From a checkpoint of a small segmentation model: layers 14.
Rows from block 10 of a small segmentation model, named by matrix and row number. Rows with one number belong to one neuron. Each number is 50 + 10 x the weight over its row's rms, rounded and kept within 0 to 99. All counts start at 0. After the name is the row's rms in percent of the matrix's.
Before each neuron's rows are labels from the 100 images, of 14848, where the neuron reaches its highest value: "top examples" is what is common among them. Only what is clearly more common there than usual is listed. The data: aerial photos of the United States (SatlasPretrain).
# fc1: MLP up (model.blocks.10.mlp.fc1.weight, 768x192), inputs 0-191
# fc2: MLP down (model.blocks.10.mlp.fc2.weight, 192x768, transposed), outputs 0-191

top examples: building
fc1.226 106:36 48 75 47 60 45 42 56 43 54 48 40 50 31 44 67 35 50 49 54 37 46 47 36 42 56 48 54 52 51 53 50 74 61 49 58 48 61 66 51 33 52 52 53 43 47 45 45 45 67 47 51 58 48 42 52 39 47 61 25 56 54 57 30 33 69 54 43 41 37 35 39 63 52 50 45 73 53 48 71 61 51 61 56 55 36 46 55 54 45 43 45 59 54 53 40 67 72 59 44 49 70 42 66 26 48 59 41 39 54 53 48 58 61 48 49 53 33 43 56 48 44 54 47 60 48 30 34 58 45 37 57 34 57 48 45 46 57 40 38 54 68 46 64 58 45 48 66 61 39 55 58 54 49 43 60 50 63 46 51 43 59 45 58 53 44 23 47 48 38 39 46 61 68 61 48 50 42 66 42 50 53 50 42 62 71 44 68 38 54 50 51
fc2.226 108:48 30 48 62 35 58 31 55 54 53 47 41 63 65 52 55 49 47 44 51 49 46 44 36 50 34 50 42 34 40 27 60 47 39 50 59 46 51 58 61 47 59 57 40 48 30 55 51 55 45 69 48 46 52 49 68 42 52 54 63 47 54 40 63 48 30 59 55 53 48 58 43 46 47 60 40 43 62 58 42 64 47 74 40 48 46 42 59 58 37 57 69 59 35 45 53 43 69 47 45 45 44 39 46 71 38 58 60 32 52 45 51 43 48 48 46 42 61 57 44 64 47 57 57 46 35 42 59 52 37 34 55 44 44 53 58 72 42 56 46 49 32 39 51 53 46 62 53 51 56 48 53 50 73 52 39 57 41 44 43 42 47 48 42 45 68 70 44 50 56 54 21 65 59 36 42 50 49 75 32 56 51 66 59 54 28 51 51 41 44 42 69

top examples: building; park
fc1.648 088:57 45 69 38 50 54 59 43 41 47 51 48 56 66 63 54 53 53 33 37 48 49 55 57 46 56 65 49 70 50 54 54 53 59 53 66 41 44 51 39 47 35 57 44 57 49 32 52 43 63 46 57 47 41 39 44 46 38 41 61 58 50 53 59 70 53 37 71 38 64 46 63 58 61 49 55 44 44 57 57 50 50 28 46 40 56 56 44 35 46 46 47 38 44 45 53 63 42 57 35 26 45 49 58 38 55 56 56 51 69 34 35 54 44 52 61 59 50 39 63 30 54 35 58 41 58 67 30 54 58 40 48 65 61 42 39 48 44 51 60 75 62 34 52 29 45 51 35 55 32 33 62 65 48 33 55 40 57 56 33 45 48 50 53 64 45 29 60 52 44 51 54 60 46 62 57 47 37 53 43 40 60 56 33 61 51 31 60 52 50 47 49
fc2.648 091:40 41 43 56 48 42 61 45 49 44 67 57 63 57 42 31 35 70 63 43 44 46 59 56 56 49 28 59 41 51 44 55 31 59 50 45 42 62 46 49 32 48 50 50 44 29 49 31 43 53 48 39 54 39 52 44 55 51 67 43 54 41 42 52 44 43 51 44 57 47 68 54 43 48 58 41 55 49 54 52 47 51 44 48 39 49 72 63 59 70 49 48 20 53 52 51 51 48 54 57 44 55 71 68 41 40 50 55 54 52 51 32 44 64 33 45 48 65 55 51 58 52 45 58 47 44 30 42 49 52 53 40 67 63 40 46 40 59 56 46 45 55 37 50 67 44 62 63 49 36 61 62 27 51 68 52 51 55 63 42 35 35 47 47 43 53 60 36 69 46 37 46 47 62 39 61 66 51 64 33 64 49 58 51 39 58 59 60 64 38 59 71

top examples: crop field
fc1.269 114:45 33 50 30 56 40 36 54 45 41 57 48 44 70 52 50 65 60 49 34 50 56 57 40 47 42 51 28 62 50 43 58 67 39 59 73 39 66 43 36 41 56 42 53 64 51 52 43 56 50 57 30 48 61 52 46 51 55 75 56 71 42 61 43 47 54 35 47 43 41 47 67 64 54 46 44 48 63 66 64 46 63 59 50 60 63 41 64 34 50 50 56 47 41 58 64 67 60 40 48 73 31 35 30 46 43 63 45 51 49 56 50 51 63 46 50 44 44 49 41 42 55 32 39 57 49 56 59 52 48 57 55 59 69 60 67 47 55 42 66 41 57 58 52 58 26 69 31 45 53 47 36 41 55 44 50 45 59 50 50 47 52 46 62 55 56 61 46 50 64 47 61 55 40 53 33 30 50 50 58 48 54 46 54 58 39 52 54 60 54 63 50
fc2.269 112:56 68 61 28 41 49 62 60 47 51 48 56 30 47 66 64 63 49 64 47 47 48 50 31 46 47 49 42 63 52 50 17 43 47 46 57 51 60 51 42 60 56 66 64 41 45 44 53 55 36 49 44 38 52 41 50 54 46 39 46 54 50 56 71 56 36 41 52 58 55 46 47 42 47 45 71 46 73 68 44 54 35 68 39 52 44 49 34 43 44 36 63 39 71 41 58 55 48 46 55 52 48 55 49 56 56 31 58 46 56 52 56 62 57 56 57 53 46 50 50 38 50 38 37 56 58 42 58 26 55 60 41 47 62 52 60 63 49 54 54 46 40 47 51 56 54 29 48 56 46 57 61 63 40 40 54 48 50 51 76 63 54 32 41 42 23 44 36 45 32 72 35 55 52 47 54 48 42 48 41 46 57 57 58 35 46 43 59 31 55 50 56

top examples: park
fc1.316 087:38 62 73 46 54 36 67 40 36 56 50 61 46 51 75 62 40 63 46 34 41 48 41 40 45 52 68 57 50 49 52 42 68 52 50 62 53 38 63 44 44 43 55 57 58 40 37 43 43 63 57 53 58 55 26 59 41 53 51 59 49 38 51 50 56 43 35 62 48 60 38 59 54 46 56 58 55 51 62 48 48 49 32 51 57 33 66 52 32 58 41 36 57 47 50 52 55 44 57 33 35 57 52 51 40 55 63 55 49 43 37 52 64 56 52 58 43 51 53 65 41 42 38 55 54 51 54 42 39 63 33 56 52 45 57 58 42 44 53 64 66 59 36 48 40 59 56 60 57 34 40 43 66 40 50 57 48 53 56 36 59 31 56 67 54 43 35 57 45 32 64 60 58 51 64 50 37 61 53 38 54 66 52 23 66 48 35 70 48 38 37 50
fc2.316 091:50 41 42 62 52 46 59 55 56 52 59 59 57 49 34 40 44 68 60 40 40 50 67 53 49 50 28 58 39 54 44 47 29 54 49 48 39 68 40 56 40 43 59 38 54 30 48 41 48 51 60 50 45 51 51 46 66 49 57 34 62 48 44 39 39 46 46 52 55 44 56 48 47 52 46 42 46 51 42 53 46 57 46 56 42 65 73 54 50 53 46 53 15 43 53 49 57 48 58 47 44 53 64 63 42 55 56 53 67 74 48 33 39 55 34 48 50 68 65 57 54 47 46 57 43 50 38 37 58 50 47 36 70 56 47 34 38 44 44 52 55 51 44 46 69 44 73 55 43 41 57 61 22 43 63 48 54 54 53 43 40 41 54 39 44 59 51 30 71 45 37 49 49 66 48 46 60 49 64 30 60 51 56 56 39 60 57 66 63 34 60 69

top examples: crop field
fc1.653 084:49 75 61 32 48 61 54 39 39 38 55 62 53 35 60 61 46 50 33 44 58 47 56 51 48 52 47 53 39 43 57 64 30 48 52 62 77 38 36 43 44 63 55 74 60 36 54 32 52 52 41 55 60 48 55 46 53 50 63 50 53 27 46 34 42 52 51 48 60 53 53 43 64 47 48 57 46 56 41 64 48 59 63 57 31 48 54 42 40 53 59 43 31 57 54 53 52 51 49 21 53 67 58 59 40 33 59 50 26 49 64 42 41 55 44 52 41 52 46 41 49 57 57 49 55 41 64 54 54 42 37 65 48 32 54 46 34 61 62 44 65 48 39 54 40 46 44 63 41 45 37 44 39 53 47 57 51 61 46 46 49 64 59 38 45 52 45 66 55 52 41 48 45 44 60 74 55 47 61 67 17 57 51 55 52 49 48 50 55 59 60 50
fc2.653 086:53 50 39 70 50 45 60 51 54 55 59 39 45 46 30 44 40 67 49 41 37 49 57 48 48 54 44 51 53 46 39 19 40 45 55 56 41 51 40 56 55 49 52 34 67 48 44 44 38 54 74 52 52 69 41 60 72 52 48 49 63 59 41 47 39 54 41 52 45 43 39 41 42 26 50 43 39 61 56 45 53 55 51 59 46 54 70 52 59 43 41 43 17 48 41 60 67 58 50 47 50 55 39 50 45 81 66 45 66 62 48 36 52 41 43 39 50 55 50 58 59 42 61 55 50 68 49 47 56 45 39 51 54 52 54 36 50 39 46 56 61 52 48 48 69 54 67 44 33 55 34 53 30 53 62 53 58 57 36 42 37 45 60 45 47 49 50 31 60 56 45 57 45 52 53 54 50 58 61 29 52 42 52 62 59 59 53 57 67 43 30 64

top examples: crop field
fc1.193 093:49 35 51 37 40 45 59 46 48 40 54 48 59 57 52 46 45 29 57 46 63 60 51 41 26 45 55 52 39 46 47 51 34 67 43 40 50 45 54 55 48 54 39 41 44 49 43 50 61 64 47 60 57 58 55 59 64 50 54 67 60 39 45 42 49 61 46 58 68 58 44 53 46 54 43 48 43 40 37 42 49 59 54 55 44 53 66 59 34 57 46 46 53 49 58 52 52 57 55 46 40 43 47 64 40 37 58 61 70 48 45 73 56 66 47 50 40 33 42 50 42 51 26 54 59 52 69 56 65 33 39 38 62 45 33 59 57 62 43 59 39 41 45 41 42 50 52 55 53 41 37 46 45 49 60 41 42 61 43 14 64 59 37 45 74 34 54 50 54 39 44 40 52 56 40 22 44 52 38 56 46 60 59 42 64 40 54 66 58 71 54 40
fc2.193 087:44 41 44 39 48 63 45 66 64 62 47 50 55 50 46 54 51 70 63 58 44 38 60 46 52 29 44 34 43 39 39 47 48 62 40 72 32 53 49 37 25 47 68 61 62 45 49 56 60 65 48 58 48 60 49 59 62 45 51 50 58 40 44 45 58 48 50 47 54 56 67 36 26 34 45 51 44 50 52 42 44 55 43 59 47 50 43 40 46 43 49 46 34 53 36 22 66 50 65 59 43 65 51 54 40 57 69 53 58 53 52 49 51 52 56 54 57 58 57 42 55 44 48 37 47 54 37 43 50 62 59 52 55 52 57 37 62 56 54 37 51 26 52 57 68 59 43 55 29 46 61 56 48 67 54 49 34 43 51 59 62 51 58 47 44 48 48 55 33 52 41 33 45 72 64 63 31 61 57 46 58 30 37 61 55 65 35 50 34 43 48 51

top examples: building
fc1.344 113:36 41 43 55 64 59 54 46 57 47 62 47 46 64 50 56 44 51 70 49 73 54 53 51 40 37 54 55 57 27 43 57 45 33 65 35 57 41 45 46 39 53 52 57 44 50 50 66 41 35 41 63 49 55 70 54 72 48 64 74 59 43 59 49 54 64 55 50 62 55 43 42 58 45 66 35 53 52 52 34 45 56 59 37 70 50 55 44 61 35 59 44 29 40 53 58 40 54 57 46 57 65 45 57 37 49 52 48 42 66 40 45 64 51 52 55 45 59 36 72 57 39 33 46 50 48 70 54 45 40 40 61 48 56 39 50 50 53 60 58 53 68 63 67 45 43 48 52 39 38 47 45 56 68 58 53 27 52 40 42 36 39 58 56 39 46 50 46 43 38 53 51 55 50 29 40 45 50 52 39 28 48 50 62 61 39 49 54 58 33 64 51
fc2.344 092:44 39 50 47 54 43 64 51 65 54 54 44 67 44 36 73 49 41 40 49 59 52 74 39 48 40 52 61 46 64 45 43 48 55 62 71 25 56 49 55 53 37 28 40 60 54 46 63 54 48 55 78 51 52 53 53 43 39 46 41 49 56 33 52 57 50 29 49 52 44 48 55 43 47 39 66 39 65 49 48 56 52 35 47 45 46 58 49 41 44 33 52 15 29 45 30 67 58 50 44 55 56 40 52 52 54 52 58 57 44 55 41 53 48 40 63 50 51 56 34 48 48 53 51 49 58 60 44 54 39 46 52 56 33 52 45 49 39 54 51 40 60 71 68 62 69 47 66 51 49 59 49 43 48 47 63 62 51 61 48 39 44 54 39 48 50 60 63 63 53 69 43 47 44 69 51 47 50 49 49 34 49 52 50 46 69 40 50 51 41 18 47

top examples: building
fc1.253 118:62 50 61 52 60 48 45 59 49 66 47 42 49 52 51 29 50 36 70 50 57 64 42 47 60 49 49 52 45 42 58 52 42 47 44 49 63 40 47 53 55 52 50 44 38 35 56 58 29 34 40 43 56 42 57 38 61 49 45 66 65 49 45 65 33 47 37 46 47 45 50 62 57 42 59 65 49 54 50 42 60 59 50 59 58 69 45 65 42 41 59 72 29 48 54 59 57 51 43 54 45 45 37 63 49 67 33 53 57 61 47 35 67 69 44 37 39 49 40 46 45 45 76 45 53 49 63 44 46 44 46 64 64 51 33 46 50 54 60 54 59 53 65 61 42 41 42 52 59 45 27 34 46 48 62 49 49 29 57 44 48 52 62 58 35 41 36 53 39 43 53 43 55 29 60 52 55 64 53 38 29 32 58 55 51 59 27 45 57 39 69 45
fc2.253 110:50 32 60 48 39 50 40 51 35 33 37 74 53 60 65 44 54 47 36 52 49 33 59 55 58 50 65 60 38 58 62 67 58 60 55 39 49 56 50 45 46 37 38 48 45 53 45 59 48 40 46 49 45 45 47 52 37 46 48 56 33 57 42 60 63 61 34 62 59 25 43 44 65 47 33 52 51 72 41 47 40 57 64 32 47 50 49 50 54 58 24 49 30 34 39 62 58 51 49 46 76 66 43 50 48 42 52 50 42 32 45 47 53 52 57 49 43 51 45 39 37 49 37 50 47 56 23 57 49 65 47 39 28 50 69 40 70 53 37 56 53 38 55 41 55 65 50 48 50 49 62 49 50 48 49 66 50 43 50 53 40 47 49 48 53 49 61 48 41 35 62 59 52 41 60 44 58 37 41 32 43 60 57 61 53 38 67 50 45 46 32 41

top examples: park
fc1.540 088:38 52 54 44 27 34 50 74 54 59 54 43 29 40 65 53 55 54 60 49 47 52 55 51 30 65 52 51 48 42 56 51 46 74 49 46 57 63 60 42 63 56 52 64 52 45 57 49 43 61 64 41 46 54 52 33 58 34 35 49 48 33 55 37 40 27 39 48 41 47 67 57 62 63 39 52 40 45 34 58 40 41 56 66 54 51 46 46 36 51 54 48 39 48 56 47 67 74 41 45 49 44 39 46 39 35 58 38 46 54 59 53 57 48 50 65 52 35 41 53 42 59 65 42 39 41 73 40 37 58 43 61 52 43 41 58 45 37 37 63 54 45 55 41 24 47 49 51 56 48 67 33 53 43 61 51 37 60 37 58 45 34 62 31 50 54 47 42 50 67 44 65 53 53 61 59 46 67 55 47 47 52 55 47 55 46 58 60 53 66 43 46
fc2.540 096:55 33 40 44 48 48 67 51 34 60 54 47 50 46 44 58 52 64 40 43 41 58 65 32 46 60 27 71 55 51 54 40 39 51 64 37 51 46 46 64 30 47 30 55 65 34 49 58 57 55 50 44 44 56 53 73 57 59 39 36 46 38 56 57 38 48 64 43 53 46 40 58 56 44 62 36 57 50 58 56 63 51 44 65 40 59 62 66 52 42 50 49 26 51 58 43 67 58 56 49 34 40 35 57 31 50 67 48 35 46 49 68 43 53 41 41 46 52 54 56 56 58 48 55 38 45 40 66 46 33 35 31 64 49 54 40 61 63 36 54 60 45 54 45 61 58 57 55 43 54 48 34 56 47 44 49 51 72 41 60 42 50 47 42 42 39 51 45 61 49 53 54 29 48 45 50 31 45 59 51 70 38 32 61 50 49 50 70 57 49 48 44

top examples: crop field
fc1.531 106:61 52 56 52 54 60 58 32 56 55 53 44 44 55 55 54 46 55 34 42 47 52 47 51 37 48 32 54 46 44 46 72 48 77 40 53 46 43 52 23 52 60 55 59 37 34 47 42 50 56 43 42 40 59 66 65 51 49 33 48 43 40 48 49 40 50 58 53 54 35 40 46 51 50 55 76 51 44 44 50 52 70 48 60 58 53 50 43 48 34 43 48 64 47 54 48 45 37 54 44 30 53 35 52 60 36 50 44 47 57 36 56 39 65 52 72 64 57 43 54 58 57 40 47 43 35 60 45 62 25 51 30 44 51 56 81 58 55 36 55 46 51 49 52 39 37 61 44 53 30 48 32 49 22 62 48 55 65 59 24 46 56 55 52 54 40 43 59 55 61 51 37 31 49 55 49 49 58 53 51 50 56 36 56 47 42 53 42 56 59 39 51
fc2.531 110:53 52 42 38 48 51 45 55 56 64 40 52 47 62 57 46 55 55 68 54 53 47 48 53 51 47 45 59 42 51 22 52 55 53 50 47 54 54 64 38 54 50 43 60 39 64 56 68 62 59 47 45 41 53 48 53 38 56 72 27 64 49 66 67 52 51 66 49 67 51 34 39 34 46 33 61 42 46 41 47 52 47 48 58 55 46 41 53 60 26 53 47 53 57 46 57 46 47 48 39 28 48 58 54 36 53 57 50 59 60 46 53 56 46 56 62 47 49 69 29 59 57 41 27 60 57 61 66 56 51 41 55 32 58 51 58 59 42 57 39 39 50 61 39 48 66 50 69 63 45 54 46 46 56 54 61 44 36 52 57 59 72 60 39 52 73 50 49 41 46 30 30 53 49 65 58 43 47 57 19 49 37 39 61 59 42 38 53 39 58 48 51

top examples: crop field
fc1.453 079:59 77 59 36 54 61 48 46 45 45 57 60 44 53 49 37 40 40 54 43 62 71 53 60 53 50 54 39 49 56 46 52 59 62 45 39 49 53 62 40 55 56 47 54 47 49 43 42 38 51 43 46 57 69 64 39 32 48 46 45 68 54 52 37 58 63 55 68 59 52 55 66 57 43 40 62 37 49 49 35 28 53 51 44 44 55 62 57 42 43 51 46 42 47 54 58 75 56 49 30 48 43 39 46 59 35 43 53 34 58 67 50 64 48 49 63 39 57 58 68 41 43 23 46 61 43 55 43 55 62 42 54 57 53 56 44 39 63 42 57 70 41 49 49 51 28 52 45 75 30 49 49 34 44 39 55 48 57 47 31 61 55 62 39 59 51 35 43 57 57 48 60 56 43 54 54 54 42 58 50 33 53 28 44 41 53 64 39 54 59 68 65
fc2.453 090:61 61 44 70 51 59 63 50 61 69 51 43 43 42 36 50 44 65 52 36 45 49 69 42 41 51 36 55 57 40 46 26 37 50 48 55 45 48 42 51 57 56 48 33 70 45 47 37 44 52 75 53 50 74 49 55 64 46 56 51 62 56 34 37 45 50 40 54 53 29 57 34 43 32 50 44 41 59 54 46 54 56 53 61 39 53 73 54 54 37 39 37 13 42 44 44 58 54 43 42 54 55 43 52 43 70 67 53 60 68 43 43 52 40 44 45 49 62 51 64 57 41 60 62 43 62 54 47 59 42 35 45 51 46 49 41 50 49 40 47 58 52 44 46 57 49 61 56 33 54 37 57 29 48 61 42 52 66 44 41 35 46 51 42 42 52 59 34 63 51 43 58 47 53 46 52 52 60 60 32 56 46 54 64 59 62 58 54 62 43 38 61

top examples: building
fc1.613 104:54 44 54 43 56 42 41 52 35 55 48 62 36 40 66 38 65 50 63 53 36 52 43 45 56 52 44 45 32 55 64 61 38 48 48 54 69 54 62 56 51 58 48 35 41 39 68 60 52 69 63 32 47 44 34 59 45 43 57 63 63 55 52 31 47 62 46 51 49 46 47 57 46 43 44 54 56 59 62 34 62 62 47 42 54 60 64 45 38 43 43 40 49 44 64 47 57 53 54 35 47 41 36 47 44 60 64 37 53 50 49 60 43 55 49 41 50 60 36 34 47 58 52 44 54 35 32 64 59 45 29 52 36 58 46 49 41 62 35 41 61 41 49 69 61 46 55 61 51 50 43 65 49 64 57 72 42 50 57 38 64 46 41 66 62 48 50 45 58 57 53 52 46 63 43 44 59 38 39 19 74 57 29 48 48 40 48 59 59 43 48 30
fc2.613 105:46 64 56 62 44 37 58 56 35 40 33 56 39 57 68 50 52 37 57 51 64 50 56 50 58 48 48 56 49 59 54 52 28 44 49 64 49 39 65 44 39 36 58 56 53 39 55 52 44 51 45 46 61 53 51 58 62 42 54 41 37 38 60 56 51 50 64 46 73 65 41 61 45 41 41 53 47 48 58 59 56 55 82 38 47 49 45 40 45 45 46 58 78 31 48 57 42 54 43 49 57 48 60 48 48 50 60 60 31 37 53 45 55 69 45 62 56 44 32 36 32 34 51 46 60 45 54 61 42 49 75 62 54 62 62 38 49 65 57 62 49 54 54 37 48 53 41 68 43 58 57 34 52 40 47 48 45 48 46 51 41 55 52 45 57 68 50 37 45 63 52 66 56 28 51 61 46 44 40 33 60 50 52 27 38 31 49 56 39 57 38 61

top examples: crop field
fc1.694 068:42 63 71 52 51 65 35 66 62 41 53 43 51 55 53 49 46 47 50 45 57 55 47 45 47 47 65 65 34 45 38 56 54 48 46 42 44 41 61 47 48 45 48 59 26 51 37 35 52 49 53 55 49 60 66 44 34 52 47 55 38 60 57 33 56 63 52 57 47 55 37 54 54 26 52 62 43 56 48 31 50 63 45 43 54 40 68 44 42 32 45 56 39 48 54 52 65 56 43 41 66 57 43 51 65 45 46 56 31 57 59 55 47 45 49 72 39 46 52 73 42 54 27 56 41 47 56 46 55 51 42 33 67 46 53 49 32 47 37 65 54 45 55 36 49 34 43 61 56 45 66 43 30 35 46 48 47 55 47 55 59 58 42 52 54 70 35 44 46 29 67 41 60 69 64 47 56 50 44 55 36 62 33 59 45 47 33 49 70 54 54 44
fc2.694 089:57 54 43 67 54 51 60 46 57 67 53 46 42 44 35 53 38 65 50 37 40 49 70 45 40 54 36 52 58 43 43 25 36 51 44 50 46 50 44 52 53 52 50 35 70 39 46 37 42 53 73 50 51 72 51 51 71 45 54 53 62 58 39 41 45 49 41 57 54 34 57 31 42 28 48 43 38 59 50 45 60 58 50 60 41 57 71 51 49 35 43 42 17 43 44 48 62 57 45 44 54 60 46 53 38 74 73 50 59 70 41 46 52 41 43 45 55 66 48 64 60 39 59 60 48 67 55 47 57 46 40 49 51 47 50 40 47 48 44 53 60 52 41 47 61 51 63 54 35 55 38 49 27 49 61 43 50 61 44 43 38 46 51 38 46 49 60 34 64 53 38 58 44 58 46 50 57 60 64 30 54 46 49 63 61 62 58 53 61 44 40 58

top examples: park
fc1.723 086:61 48 61 41 48 42 45 55 37 43 55 56 56 56 63 60 63 51 24 39 46 54 54 44 48 45 66 48 57 53 51 51 54 57 68 68 35 25 48 43 45 43 55 41 61 42 39 49 46 64 54 66 53 48 38 47 42 46 36 60 59 41 62 56 70 57 47 60 42 68 48 50 51 53 49 54 47 59 60 54 46 47 32 44 41 40 62 31 33 42 52 36 44 50 38 48 54 39 59 31 32 44 55 62 40 56 54 55 45 71 52 47 54 42 52 57 52 53 40 56 36 54 37 56 42 59 68 33 53 62 55 53 57 58 41 39 58 35 63 62 71 63 42 41 35 48 53 46 60 33 34 60 55 52 26 53 47 62 54 30 44 46 60 58 62 54 45 61 40 49 40 72 56 47 69 55 51 49 52 42 39 59 41 26 63 54 33 51 51 54 47 56
fc2.723 091:35 39 50 56 51 42 56 48 52 39 63 60 58 58 45 37 34 73 59 50 45 45 50 63 51 56 36 62 37 53 45 50 42 57 48 40 43 54 51 54 34 47 53 45 51 27 49 36 42 50 48 41 58 41 49 46 53 49 69 37 49 44 45 49 45 47 52 40 61 37 63 48 44 54 49 40 48 46 54 56 42 44 47 53 43 53 71 60 62 71 47 59 20 40 51 58 60 46 53 58 38 58 65 66 39 41 49 58 51 54 47 37 38 56 34 47 46 65 60 54 56 58 45 60 50 39 27 34 46 52 50 38 73 56 45 44 45 59 52 45 51 58 50 46 58 44 69 56 43 34 57 65 29 54 67 52 50 52 67 38 29 32 43 47 47 54 54 28 69 46 35 44 46 57 38 60 64 44 61 34 62 47 54 48 37 59 65 55 60 40 58 69

top examples: park
fc1.68 065:32 42 67 43 45 50 56 53 46 51 61 64 36 36 69 48 47 47 40 67 44 40 61 60 46 75 41 30 40 52 55 57 56 48 50 50 48 42 55 53 49 66 43 42 56 47 45 37 42 47 52 52 50 49 48 33 51 39 48 46 53 42 53 45 54 56 27 49 49 68 41 55 69 45 42 58 54 51 52 50 54 40 36 55 43 30 66 41 51 29 55 38 41 48 51 71 47 58 33 56 50 50 50 61 53 29 60 52 34 64 67 51 48 62 49 59 40 70 47 63 38 46 42 54 34 53 73 51 51 74 57 30 49 54 48 62 36 52 45 40 62 54 28 46 37 46 61 54 61 45 56 51 36 44 39 44 41 75 44 51 49 28 50 49 40 68 48 50 56 28 59 53 49 49 53 50 43 42 48 42 47 73 50 52 48 52 40 53 52 41 41 54
fc2.68 088:53 54 39 64 49 53 61 53 56 60 48 42 44 44 31 52 38 66 52 31 38 50 72 44 45 59 39 56 59 41 39 28 36 53 40 50 47 52 41 51 52 49 50 37 71 40 48 35 38 51 71 51 49 66 52 55 64 46 57 50 55 54 42 40 41 54 40 50 48 35 57 29 38 29 54 41 43 56 47 51 56 57 50 63 43 55 70 49 53 40 37 39 15 42 47 50 68 56 45 45 57 64 42 60 40 73 68 50 61 62 45 47 53 42 47 45 55 64 50 59 55 40 61 62 47 56 51 42 60 45 38 44 53 46 44 40 48 45 47 51 61 53 46 42 66 47 63 57 34 55 38 51 29 49 63 40 46 61 45 43 36 45 55 37 47 51 61 34 66 52 36 58 47 57 47 53 60 58 64 34 54 44 49 64 58 70 57 54 66 45 39 60